A small self-supervised audio encoder (BEST-RQ), trained from scratch: moe soft, 73.7 epochs.
Rows from block 5 of a small self-supervised audio encoder (BEST-RQ), named by matrix and row number. Rows with one number within an expert belong to one neuron, the router's apart. Each number is 500 + 25 x the weight over its row's rms, rounded and kept within 0 to 999. All counts start at 0. Numbers have three digits each.
After each expert's rows are labels from the 100 clips, of 14976, where the router gives the expert most weight on average: "loudest" is the band of the loudest frequency at the time of the peak. Only what is clearly more common there than usual is listed. The data: acted Russian speech (Dusha).
# router: slot weights (model.blocks.5.mlp.router.weight, 16x320), inputs 0-63
# up: expert up (model.blocks.5.mlp.up, 16x160x320), inputs 0-63
# down: expert down (model.blocks.5.mlp.down, 16x320x160, transposed), outputs 0-63

# expert 5
router.5:497518507504526512513519484477509513476460474485499547516468527517502508497476445479508484531495519525444513483491503524484488524488493531489516535505512517538482464522503482453499503516487479
up.0:539511483491461542494520499499522507477472488483532464521503485464456505467471494533495514479500499489514453462497518497475468470503493458555503517504458495492502464497504520491512499495539524
down.0:430526496503538472473487547499545459536520462518494504464511520495530471455541542513488482510500510528544495551501489503530491447529466452524476502522476491501509511485518492507491535498505490
up.1:519488484510519520465478468513532538454469487493482497482510452483479479519502526501502517473477494527504518507499530515543452503538503502547452506476516483490512504463512488501528555489532480
down.1:495473499458483530475524496548474449543519520465472521505497522467531470487499503465533467477515487496520483529498484473513504472539472517509499517515456511477510535490502492510465543523480551
up.2:464456524511501550476534483525530528528510482503514466492473472498543474491490485478511512545488504529507516502500490515462489523482525495495503496464475486477543460486447470545520508469518527
down.2:487473446476496510486454475471517482499490519530524568509483506517521503483492524449505474455531485500515452482536488551530510492523494498512529562535479531526517489491466470512490503515474498
up.3:472513501478469512541535476456488536499501483461537451468508493482480525490518498504484519507523520503498489475509516491490502470505579482478495518497501498524512528475491516461474508519486519
down.3:528507506472515528470509520504529499480475536463540519507515485463489480502513497522467512492510495508487521512458538477442494478498486462527506479519512507470504464495513529520505485526523509
up.4:496500490544509498496532507546508497498504504517466494449524522504482528469519500502509467500473490554514519525520542501510447525503549521492487531479545486502507500501500529476504510498514490
down.4:496488467472491493490519547524523503529513504484517521463496486469558523516558479497528468536523495511515494512485501487465508499503490436515489488520518475479502465484487506520488513461539492
up.5:501510519466498524519515497466501559521523494483499493484538531468492528491515492492479504488471490487487428466500526514453471537535504461513470519531556512484489517471498523502516552513511489
down.5:503505463538543534468479532536498473486505469496490481538530491442500511476526529508492511521501488483464449554446515529505448517492488462532499538518516471534489458492581500493470459493509539
up.6:487465523478495556469505473543483514502493489482514494484507491472505508487500456475534513531493490530504531545493479520455490503525502498503468510480500480495522475515471480493510496445476481
down.6:462498546491507487511530490513517480495472503458530496520480481514480492456472516504462547483513514522473521490502502486461504527487477462542496488510509512495495482560491496507525499500514534
up.7:513479508476547499481489526484478476503508453452537531491487524492526501486525512490489496549494505499494518460485493453509475529501488499494481458514456493507505563478564542475494507519502509
down.7:493524516528496455497504503526480505506517535498454495558523523525483464548478463547519499467516498486510480535535479505509520515490497510507510456493509518478533517514476501511522489481504556
up.8:519470496465510530524482494523505446468471546483525507471486546472486504507496505462507506510507470453486511530499469539487480496489501487519528495491507488523523451526518544508484486511515548
down.8:509496522546501494453508570486495472549497481528480512523476495515529495470485491470500483514486496525509521522541505519522523495511481510554510472542492501516463512506536477541502481455499459
up.9:477448429526527526506494492539457506504466507484521481520489460438482545549525472482526469530496463501505478505489489492480486503522534515489504503480527471478544492497505511507477508511520534
down.9:559540512517571487500470529535525473503492516484475504494500489491503507457473544499498512532497492471376497550514510505490504513524470475508489507542544485512527472488520500496503458475531495
up.10:520504469470524528455483564474502518492501516511534500501531470479481461492506499536490535519484485525521506496495488504495459525527452451529508499525500450447513462482548487506504505491531504
down.10:522487510457483561572561479506460488541533519476514488517482508495492513518519477520538471508518491479500505507506486537477458520462482481477507532486497516501545508492499525493464499490467534
up.11:454444484473529507494514533497533494501494466482562523489491468488521505508541559521502479500461495504493522490516481506469512515504503512485460491496481463447493507512472478535504552464487505
down.11:519487545555495503579508512488511471493502481465472519440487533519494496499462462529479501502519517461502500491552537515518433515522530474497457500505521507537512543525528523460507484503498506
up.12:479500552478540516517483501463519513455511504472510486521472503496498479528506532477468536527496513498487476493478495513473462497499513457506503501496478497469489524452493469518505511523511510
down.12:502499466493506523487497539506491511515483514522488504519491495507525469535556536448534491492523470501510485527528477508493511492478486497476497523481441469478496487495537480531513507497501511
up.13:549533508474507498508482482493495534480549521489490498510522519505518488506472536534508504450494491503516504478539511501508460476529490498509482492526498512503497536447500524484524497543496482
down.13:502493566515477496500514512510491528518536494461525471445526503477464496472480494477506487487500553517553530507500539533518476511557499476501478507493529526507527493490484502505508541515478491
up.14:508539512538531513502469495523499515476495519477491497516560497479479493516468553529477492485467489489503484503518550473494484438518453459498460486531533473461452537484515533510539503527510478
down.14:484460529504478504553475484524495511442545508487476502529500496488498514539492535534527515461510512502494472505511512514488532484543484472519489467499522553474466470528502474518512555527452516
loudest: 250 to 500 Hz

# expert 4
router.4:484514447494544530478508532500512466481501485454483470478482463506468480487491492520494528534511469531489500515515474509511517499448483485519491504479540502517496513528522523523538494521525505
up.0:486521486469487545512472493475504552504476511496473481464536563442513484498490536506504483510503497545497516476454527479491448513541456473491534509525533510499509466462479526476460537540511510
down.0:507529484489481487546508519502470506497491525510497527491504555506511531519491533524491474528544504502502521470439485482467498493505528484456516502502469495496475465536500489531480500493523510
up.1:505513551504486496498537535534503507473527493491493503501499517503511457500455560507470494484517491510519549502522497456537461492498503523517550484481454490479512493542521535521507516530535543
down.1:551515435507490440493552521489455504498491551521475516468525479524488517457493468517508489497477517469422538515533550511505480484457485494491490538469527446499477491493467500516498508503536521
up.2:525458525547500523466495485538523542480457484502504495476525495512467556492493514466473497405474479520544513476504572481483479481544456503480487522511480523494509462489499495493489524498529483
down.2:506512457521460465510553522483488480520494485506479526515522498567523524483518511501473565521487502469507525577525485501467441525479507502511512497510512494518454507513487498501477515497510509
up.3:473485541470492540507520489537494512492507475467516488516499499507477486497493520496486493459477497464529558493529544471465499485479453456498486524493456516496483512483509487522482489535516529
down.3:519495480484501486534467519517477498509486506550506500512513534527495498477490517463451518521515487508460464529542459526489443506490498526499502507497473490539507523476551535502472478523481535
up.4:504522516488483522490500515536492550498490500505468512439476539494478530489510505501533468533502491542472530516536519473491468492531475494508529487474475511488537517439505528463496511515512507
down.4:524467519476506492480491529515502492523535491477520527509457493499518493497498520493506518519497523496518501538492531480494539454494495494501484510499525570480500516515503498518527539491485515
up.5:529481502460497536478424489549486510491504512489507531505489524483482495480502482460527485480479473499516500519477500493499482463529539494490485518527504512475473510525536541492461489479479487
down.5:514490445529475524466511526492487516539506455526451502494517501497502493472485482476523485471505488501513484550550521488512451534496479549495481533478509507510516504499515533513486447494477463
up.6:494459523512466498503510497475526540502456479490504495452525516513526508519557521524465519503544467512557505462481533459467479514563489479497484508506482532490525493495488520529499518506540487
down.6:514554495441476534467509513514480476474520495511476499495490486503513473482528522492506533488488547462475561540467475531505489520485515498524474509452486497470491496515509466503479508514507510
up.7:487473500505491471489483523485475480496520508513519499507437515487509486530575469459455514507515514512502483487509508443496515451502526479445529467486523508494526558506506506469484462530516497
down.7:460506506480468540453498519499492510502506452509473487490530494468515506485518520511512526504467453542491467483480552470486473495498446494522490500512494485508546492458497494477462503500490463
up.8:485483527473508529544474463492534571476513478490496512482550488479485561485500533475494494499448499519472474503491511480475473480540520461484481511501520493483490508437489516490488488543470488
down.8:496468463539518484529470507526489503495478502462456482528550487465447525484511485528473510495485474494449479484524499507492483486530519469486488487512538494540487462483488527491490513517526530
up.9:475471499527484525469503506543510495492511489539497491489491504518479521526508529515474477448548489496563466473551498510501478505542478494521481496497442517510511442507458457518487533482555463
down.9:511471441502535437523496527511491487505511500483468501452511493513501524466489505488502492440478529521508518531508502517505464516466481510521476527494556481503480475526503533474470523483489504
up.10:463533541482479492506454478474568472475518478547500507517452483507512505511479497510463545509510500509501486499532455509511488492500541502425522488539511474492504505505506467490461495519505472
down.10:462482451476509494498524561448478496490501487492514511477521493536492520461483533503567515539480508505509481523475489514506479501461494538529493483507468533474465512499465513533456526509499508
up.11:519552528489523493530529501504476521494494540498508507553486503489503503538476484528499495443473497464507559494463479428517501499480506490440517471500506515506512509467525525456502464506515516
down.11:472474426471481480470514501507529456544562506489528509462498511477465532491491514517526475460489482519460479484512513541495487515504458499523483491526497458542518466497497503525502522516492444
up.12:510474513509465522545487479497501542513513479488533515464555492463518499459521498480510514535449491527510489472538487508495459512506490448529482497491522506474477515469466521498456514490485459
down.12:472467450471482519533496500487482488495513516510525485452533486461488524467493521499546516533476501519477509478509458467490461475465486470517499515476460512494502494478514546503499483502545530
up.13:528484502493511538502488527525523570515500499489502504532496492462466526463485570487520477459477499478493509521501545464523483495504482494558491513503476483459483465459491509510532544504492545
down.13:502496494457458470476520490489496496523521547535494501447501504528520492482473480476511507499547518465460489571552507494527464505477507539484513481479493516528529488482490486492497484495499505
up.14:482474525487498525479502500528515504478508477446522498537503456445498491474491556538511512498454523488523501481492515488486496450519490440522484501507467504456481509530519473534497524511525530
down.14:544505475500508474500490483477506527498480492509489500529507528441522545433484507491504538526473552558490478533517519491459453521523490484512557480514514520541524472481492505506452514491496495
loudest: 500 to 1000 Hz

# expert 13
router.13:468509487497443498530481529492505514542450477544474552481490511513513508540486481487478489498542489543450491529533489502511485525479547506498512445475503504480489498496480519501484500540503472
up.0:499491508484489516499500516501502542527525491506481523510497505477551507473542466463494500503489489488521513554500493492511469460528499510493440479492471485481517566469527511482485520487498475
down.0:485524538497498502519536522463498549504473524524494485557482474551522516474524459449456507511522494527460500542484486500460459554467505494466531496485527478525472479466484488511487496505511522
up.1:513530504523484499473454492513515475508492557522469516491453519501534506464510534435510517483511488544507481492441488501524470499516495519529531523500471483544511466476503472475494505438512490
down.1:481482512469460531520542449467487536535509516511488476494502530503483504502518504523533446485479499481498515492494493508483478479509541512459502488528481501483505522530496491483491505491487517
up.2:523484522542539511505508484518524503489538470478475510466541518494489486479489538512539509521482511516481506475520491497532475493495493478518508516478495455500474519490541531510512529508497497
down.2:503503512488499528530480502548511486505483530500497538495472497491490510503505476486529537473504469489487460512466469532460524503530503475476523458494530528475524452499449504499469486501487486
up.3:515462492461479514489483532515501518485474487481533519490497532497500483462503519529520487489522509491505515483491496496508482496559514468530483473485434501498466507520510486495486532509482531
down.3:466492523516512495506499489473526496482501448482511491483530480480521540473514462505480534539464484516502508490491551519491458538488528485512491468483548507519512491468513552469507506474483453
up.4:520480519453504505495483495492514496472553498527499533502503539506542504478572535523535514535493485498504505478484500501445500492552435448503479491481486533488459518504511520492520552481468492
down.4:512474512468467516507527490482490536493460493505511478489503488487463517504473502475494531545515511495465513531511475528529464505436558476476513475468532497540525503461460488476476454452508546
up.5:494501487501536516494518479520465480532521481497507458503512535498465477500556476507484500540517517552516545521517486504519469495457492490520515512484519487511495466476503480487475517498519532
down.5:460486508509489504498475493521508467497499533565530515517483464505511588546509456500474454518478456468528503500533493527427513469536523490472545518474521510469485473484461522502480511528517478
up.6:483461473503455521494490488552497497510471489506516514468549524472531504472505516518507487513504471523526484479498520510508444507517526511486473542497503495522519484491476546486470523488490477
down.6:452514493511539490482507543517489461519505513519486490465443515530520493462494518470493475510479531508527506531537462505499485432463479524535489539492454500502488511489524473546516507486553504
up.7:488542505525499502519503502533515475483490495486471529478498527495484546503459508507460489470472507477533507491502503510532438459507510512488544584503503502546513443481502528489451519546520520
down.7:496484492489522479468497516525471477477530532455519488506508512451482453513510530514489503496505532542527488529486476467505432469466492504523511490469470511471480490534497488491510528552548502
up.8:508512544491502567507481514513522513503491484521471512516496541479492489498493491462472530498500486523491496466485536513506452490508516470480517544514487508505481452472507480472492506529517564
down.8:500486506466523477523505505494526499478560544544508529528486483518503488533500495526535446490526518511466498488510493554473490496494505475497528484449484495484482483528514473501502532552488481
up.9:534518539520472524493521486501525477521536496487489499505512525529514511463504543479503498513505465482504500487530511479471472504509489517444518486481471515509495537501516546457509516522501501
down.9:520471457521462537469497511502471471488471469475506489496466468496510485505512480511484506501463509495492527535508525492510481497539467477523483502495498517498528501501503489518510513518515490
up.10:529523481536523508555511543487511501538514531505460518500517523487484533499501528517526498536495511502488486507494480480515460488507499454490518493524485482508488522489507500478493506538515522
down.10:508474526472522514508491479549554519463502506511539500492485488541501475474484527500490487486514482526461533499472456495514511560501518540525512544502472550473543453500509489499497512470480492
up.11:500451528515502578445474478547486477482511474465514496487504459502525489498527499497503533517495473502532518502560512478500469491482470458506488504475460523485492491453484498524508517543548503
down.11:538483480491447485509487511461522465480517509518544505539495501527524471524498457500440463535509509475478513500523500520497441520469476513475502538463497492518467477515509519497482503555486497
up.12:495495586496525523526504473499496542501500515498493505467492499526499558500517531454474511530502499521481492553464506482498481488509551501432540516479504503513536488446491511499485488487486525
down.12:497487456537483444521509486517465466510537504497494530509490518476489482501483490518537463499496496480509472492543476496507480511505523507512534486479537489496508508499469482497505520479509526
up.13:541505558525456517530488504489523523466480475477480528518477491492489522476480483505473521471505475496448484515513560452476492501506522499439483489527447531497502490490476472474502492515539502
down.13:484499461514515514505522484502521492512538501498535499468455480495531538530476531511524473512519488512545517465501487517507464522541512485521542515529476556499516466506516478514502535474510472
up.14:503460521491479530470518466505504550449495469443527487445524465497528510463491499489551514466480487497512530486509518473511487516504464489544484520453474518479480486482472539496530506509550499
down.14:476467468490495513515467499504512502462481483518491537536545501528505543508478489481479499470498476468498537523528499512472467560516479488503453532473523480475489484493564504503501532512494462
loudest: 250 to 500 Hz

# expert 2
router.2:506541476493475514509498509461483496529485490503501530526488483506508545527493469510499473523520517499492459495508517498458483531525509501487496475487509493529521489512467486489463462515478455
up.0:452533516445523500470534476525503533500516505507500450511528476505482501522538522532484501499504505514501516494521517475486507485497490461490507461520476511488526544489511479502476478525509484
down.0:488511502481545503504507513452471493530488493502513498486497552532510461466492501479509494496521543529556526502505454500543451493463533551508499509462468514528535509494530495469505537453471497
up.1:529493521489532539466467481513471506476492520510509490488486489509494475475541520482514490544489503494460542492502486505486495508489445491522489542468503463489507525472500521530526515442519493
down.1:476474508452481485497504542508543468526482524490535520487462492495505501497478493512464528513510497528490522469504478483482483496448462470509527480469459520510474470529518474518462531533508478
up.2:503486532509509559514536456502515493515466495488528516522498491517498491479509512472515512497476517518488486501528524498476483483474526523442494512474483517452453473510489489514506498471527513
down.2:473472479485514536552523515487498505520484430473524527534491495507500538479488528527491498518506542471542473466529528479456432473492464473512463502508467511503440493463532504485499512520451489
up.3:474514522481494486509549486499531493505552528510500497504519512514544462509538545529507520509547470513516546507498473512479475486489457492500521475502508490489460495486457499490563514487501475
down.3:501539502508507522513551512450492516523525450490464498504488470536494527463486465490486546537464508515507474500543549463515418467507491513512496479518535490531477511438524497475497517500514507
up.4:492467524504508531519519519506465532481518508529516529494534524503488497500479492509483522518480507508535539514511474531480472518509531457491507498475520475491496494462522522503490498514503547
down.4:496510533491478539543501464508491484516517504509480525521484512530482495496463462504500479496496493459486476521554476506537473470477488525479516469507489476506478551491473480459501502527494536
up.5:463482503511502498479517505490515479517544507525519498461504503492518422494476535540468506491520473538519479469524529511500499532493482502494504474543491496488460492499486479535497478458484459
down.5:469512487460541549494502542531501503509493463491480496473479498524516491460521514462475516523480507480509487489519537519503476504474440475482487521505468504515553526447497527492483508479481512
up.6:459512487553472488485515514535476471487497493526508458487496488487471496510530492516494499509522486484521519469510516507493491456526489504505509526524509486512525510510492494509471539496571509
down.6:507503477460497503519503493509506502496509507524511518487526557492496485498520551491512497537505456492488460469534547489467485542510516474543505546469491543500504563454533523498518535517497533
up.7:498509524456522526454516531519503512494484494514517481460523485464502516440462521473496528521520486490512529473470494485500487492504515496478520498502470505528515507490518536496479486452499512
down.7:501527510475473509479519508502528536514517500493543489525496475469467476498525526515484518453495478540495459535478499516487487534522481441511515516497477511463512472526490473503489491506512493
up.8:469462501538520482482472521525511457500473491506515553479514523470502470484474518510453486448487511531526478499510558521487493500511501525492482530521511527510464512540496526486498508484494476
down.8:517502485509513537476554510499518542460447483510503473469510490531475513472521539483500480476491504548492535484493557507416484473514470510476485497488511507500507506505558498470515478497520489
up.9:528473509531485506516499479548514485515533490515452502486560534496475532492524507515505485484491480488513504513523519464527475468537464518441478480506476490477510542507513560481528536507504534
down.9:439508493489548538528535488468493528479512475500467488520484489488480552483506499477486503477504540500502498456490507500506486518506502487497501489459511476488535531504504493445492480514528509
up.10:459539495491498485488474533517481470492482481505543512475496481532500484495509492547476496538509499507510511482494503552471505503430545520484513489513501456514493484529505510485529520444522534
down.10:528531511479518501518533475447521530457486454505522549523510499531482494461487517483460579498508457502497464461501512521457467525529476514518510547520485509495492508451514513487519485495491488
up.11:500479502509476554488491457527520479524533509509519466469463493485533498480449490492493512465533502516528486492501545504491496477479506500505509529509480520549500480504496499514516521453495516
down.11:464512516453477536508542492497498547531528437466501478473486504505479456495476493477523500478493507485550500518535524542511429502492484490488478527544453522495545506489483495501511539496467523
up.12:471516509517502481508498543521491469472466468532507527497510517492487501512460477498456493506474505497525511516514482508468487502456494538483506520528514471499477501525485522485504535488477506
down.12:514501522515507490513502477453499498488478492522522492497463491541528552464517503460470524508520505491458529449528503546485512458519474508463508495507467525513484509506574504487521479509474449
up.13:488516513454568533501488491525504543476490516479518454515490487499476467489472515529478502478513520516488555510476497486526490452468515496530491534478501458472530511472522486498510494506508554
down.13:474507522499466491488532465513459494495465520498487453542533499508499496498470499496525489503508511524553551499529508489557470522485516529491477472475488465486508527461501514489501513518513491
up.14:518441538525516548497532455517481526479474478477511493518554459473503484476513518515460531435478484515509479480516561486483496513500498481514463527496488471463443514515464485541551503468542484
down.14:463487492513527553539480473495529466525519477490491509514489498487495486486478561511495514475478495491594444475523464535484477500471490479522479536502494541516481473535529488534513505476483510
loudest: 250 to 500 Hz

# expert 3
router.3:523517468538521472507483494527495508504485496511476528503446510510554490485511497461572539487503492542458464496489482485511496510508506496497523454530553539483492527506450464479485465550492483
up.0:505503517499510480511505509513497492509527506485494466461514532502484531536507521524518494502506528489476484462468520460518469510511498511502504509515496502512518529455526547469522500543530498
down.0:493491544463503523512540489452524493484511466497460499457466511508496485494476505481533516525504493513547513495487528511504498507497474518523505488509501530511566533517512483513515530488494520
up.1:478502489504531483466516497511507462498473485419547477472508477506533494536520525563506521536523477464503498466496477504524494484503495496522483496491459522503495518502525514497512551504521503
down.1:500501496451486541513491504516513497539478519519482512537493493530480495503471447515542483492488508492560468510470482498513468548506504515481492480478459485473484515529508478548476500517471510
up.2:518559488517470513491516533533502513495512521442545518498486499480514503524490477550499479509523494495501474511457485540468468541515507492548525526468512538549525479480560500469469492504502523
down.2:456501510485521458486491483490492520494529489485498474549505516556527524489511524518477507479513508501503521488496510547477451527480540539512524468473500518495445496488503480500464560538478507
up.3:515505540490504507540472488470486536457493498476482535487503500504457531473466493500500515529467517469482505459511535520460485468436542485492512487505524509533437494478509539491517543509512502
down.3:507504479516506453499446485451483514494445531489523502476503472481504547520521495516530470527497474479503542468482528457514481506536471478482466487538547476490524477494498479488474516492500466
up.4:472541520467546495461473496538471471500471525494479464519513506477496467524503497521505475441527498478518561494527501502526481471488479484519487513484495439492512518442496525471477522503497481
down.4:490549534494462488473519526434490500505488461482500518468482519541507546461480487456511462497510484499490486474468503495509501533508521518489545516505498494553504491490535489460482465497508480
up.5:500441505472500537501478489498548488411546445502498527482464516489514467497503482492508514547484489484528496519497490519487481505500486479517481507538488499477523499528504511491473512498506531
down.5:499479486495497500481520539488485458508494519525512475479487478548499463478469483497471480533510495499503552493547513520497497478462473550513519524478493465503492483483529476497487493495496484
up.6:482472516525506514481504534531465474498481510518512503491532471500472518513526487502472483499484479480497543471515533497495510499493500498520488485481507460501458508487499523483505454470512485
down.6:530529466493534490513483446490514496499537538516485500439519512498497510486502503466476463485489477511455507481489485494508461478490512496494486528533489509532504534461484540462528569489508482
up.7:474531507531476528482570502518480491539508465515473492507554488473518505462484519500483461493501494481523551509525516482488464522505498539528489496486462479493496502479507523523505524466539509
down.7:567489476495509491526507476478536518493517494502511517458480504500482554502512423465468474513506484514482512468456524520523474477468512501503532518485519549582525506470491484478462503519505483
up.8:511493512513433581522541514484541494512536455522505517476493480513497516478504460480448520528461485508500537437497532495446481504463460471532510532503458513498467451508512494532508507475536479
down.8:482504483497533494523502465559490487505512528507499522542528527484475475472468477522526495462541499495476543449529504517503464481485540490497515471501516459490463487497480478490524535473498518
up.9:520509509487526516481526514497511521492489510509491491473537506476494495503467536512513506475498465531546513469484525494501479473515495509505498516513518519497500475501484519507511515480543521
down.9:485479501517458492510504485511483495500516480541481443490498510535503519487522468476521513507499475490446517498499526490464505503455514502505466551469548483496498535484511486451508547477489512
up.10:460482499517518516476461460511489493489490522516530482536470484494502501477492479539523485528518495475509488522517489513525476486492561497514515465467481514498537497488462492478452467548510508
down.10:525525526484515492502492510489508511494484491478479505507539548506501489512485543523482480541493507466487509474531521506517489509509501462496513528514517458496514513495554514531502495502494519
up.11:511491462522496549459525500516515476512526448516500478474504514495497495481522492510526496493500494499539526453513512481484491479495489500508494540487450513501515494505518511490505534504538531
down.11:495481499506498501524468462518503501528485491483491485535514516461474506471510517490492531470479493499527469540443536471536481478519466477486509499526530514465507527492502516501485537513475498
up.12:490515498504466502530514470520501491515522507493505485496487504492509519522465483537510504560509496485501521530504508541501475481479547507533517492504532505489519494470514486470466543548504526
down.12:494538517519512489526498531501485495470520448513456528520529508519500496480471441539462486486473506487469512498474496508462482504489536470530537462485491487518485502518531516490505498520507566
up.13:529529517489530541474475503512513482494472544478504498529486525486477494475441508512497505466485510521503538509482535489495473463484502520468497510517483487506467475534507537527546502525515529
down.13:462507481500511507526489504519540509490511453494476481533476498466537497480503525491535497451494515493532485512504537482533470470528504505509474487528478511493533515470555464501466530542474511
up.14:520490480482476548471527544490499475527493469515517487451481526500503487510476491531478511497510512497510527483495492500530463493489510492523519528517436518529515512516504494463480519502514532
down.14:494480486489489510518486469544495469492530521439513481526512527469516485469500489537547531509500524462495496494441557513525484494512557471533481486507522544487479474547480451553502521525480501
loudest: 250 to 500 Hz

# expert 0
router.0:525540453490531478471534474507510486465467497486474448506494479496507510487494549491497542493448495511447517496507502511510490521500470493523527519512530546478531470486546497516501501513523454
up.0:474456509523470506502517462458506454508540510472526518499527521507516497500453528497457526512541469458507450484536491512502503512476520547514494493497482513494466509519461500505503506467472475
down.0:484494473473498520484493536495495508516459514514491517488549522495455516467488474500491474511454490540466526493483463525523449500524511524508479498494502450508469481490528509495476506510500462
up.1:516468526498518486512446477508501538469526514516504513492446509482488488515453506461501486513506534472486498506535517488500503435491522505455524485521515517496509561530471535490513454538482517
down.1:531483484473434533468519459485561528516498515529503502499496501521504507490504528492509516505495467515507470530465473508466472530499476505531503563528485523497511444456475481494515502479535490
up.2:487504511501504575508498515491545512499514473502464508520497513498484538478499454479503482490479449507525470490491546512472467491506475506513477525543492477508486538470482507501507464505486509
down.2:524482508517435495509525522505445485497505505474531533523530482505464500521477495550509500532504534448529503509503502456503462537522544477483508463483526484470467502514470511498480479528513565
up.3:469537529449448517496507480491496521515547493521490496528559510476478502494485513525490498482497500510522451484518505486519464471498470482524466510492456489493481527490493476516454512561485531
down.3:506478520530494482531493508521476483505501467474492519469507547478436536489507506481490467492472539504546487517498488487516483472517547468449533503513524498524499513509505562474485461474486535
up.4:505528481526490487516476480540524497503508535554486507510477504482500491516515478523528490483508484529533523518514541486494494498533493438509489501512525538491529483490468471511506499469516471
down.4:520456490465527526478483514500503461465520462488519509495496513515519483504485475496469509533507500508552497436561460479519489499463497523460532524465438530506520501496494557491508475540526552
up.5:520442536505469537507510454516535515481480486478489513519491504507530438471444539555537509439517512481505508499523519487519486493517511528513480520456456548490521472530498500528488534521501537
down.5:519515465500472482508502496495477498525493522518486503520489512522495519464521470443506496534474514489518491542467480518470500464477489554504538497536483498536498530501520503464521502507480504
up.6:516469511509493501509535459510518537456533513495489504537470494487510468485492475492562498451503477507514452520517457486523477499513505522503500473512496481485500592460478482543504506519499477
down.6:463500486527480522564521525457517507536469456501512516498499488497471504489479486495526492518523492499531425537446531525466479515459486509502493502502540434537509459511474507494485473469488475
up.7:511507510473496507484512493532518481518493476517465474545494528500519508495509552505527542479472494458552490528548474473504482489499512505481516506496472507480491544521497532531519498503502508
down.7:476462498506513502466532486470491486492504490445546469521520473525522515485508484532504494528490466515462543513480545527517480479520512519522473467473547496538499493486539525488511508543472460
up.8:459496493490474481541465490492503455559516500498518503503483513514504524519503519510437478549504491470494483494518527517492511486470509506468486477503488518529486507503508514487448503513436484
down.8:520517473470480523503466529487481529484477525521499520518530490470515537491469503489482522517489511495453513501472508505531480506505565522519481485477530495530461519475513522466537497483489529
up.9:480529535442458493497512501475531517514530483537512468500572498476490514499493536501485492494479492496516462497494522494509485518510449482533474510497468494469476501451481483526475506523491521
down.9:461503520552490510512519559528476454503516513503490509537491513491468515496481477507463492475473513502516500533516491528513468535491555512479508471528491480505476480512466516491499425511499513
up.10:481404470531467480497558499462515414483537501489501488492552557509512464536502516551456510478545508491520501480503516504505503493498514500509497515477484529508491527535497548499495508526495514
down.10:471500490492500536469438552513461504518462524470488507501516463503538489444517470526547473488483487518485524515500505504493487483544502505502452497480507434460488527495541518486504496530505505
up.11:489491502489481533505505485511453497531509492467514522537557495488461504510456466515517486469487526464520527452483537507520493540527529517496447498497530497510447502503478543478508454483500481
down.11:564501499493488518497555483478506523502520485534516504486502494506501448507470479493501561513523567526520541518518479495493439460528433463521524498508481511507466483528511487513526506548506494
up.12:511495479534537528525470499520520501522528507469466501490453547513511523485458485489519501469498511486495495497505498519487471483493527495463469489525523505526516574524516521425506454516509485
down.12:475480553531476530547525510487514502503494500487506512504525496488454528502476502520491490494448510484520466500505479496512513458511486494479493465506505489502458506490484541521511464477471514
up.13:486493498493473499548478531509531445481507463462517527504483533500528493487511516496490462477546526483495519498507495511502490488494519532495491533495489505542477520496523531456517503528445497
down.13:450494507502454475517527489542518494506485499481486485515481535507490464464513512495500524484482471538506469487489507491482479525525478478505463527492554532518497524483498492509472508476507445
up.14:488541531494500548519521431494502506525456511506437529468501497525450545496466515501456485483517497465498504516446545511494457521519486534488523506504476526520536465460460495481476515479523499
down.14:502507478484479503560526503525476488517455581513498512485530494517503489513517472508516494518494476520556471475515501489502506479456513498498461500537485496510521488481489535504542551484514547
loudest: 4000 to 8000 Hz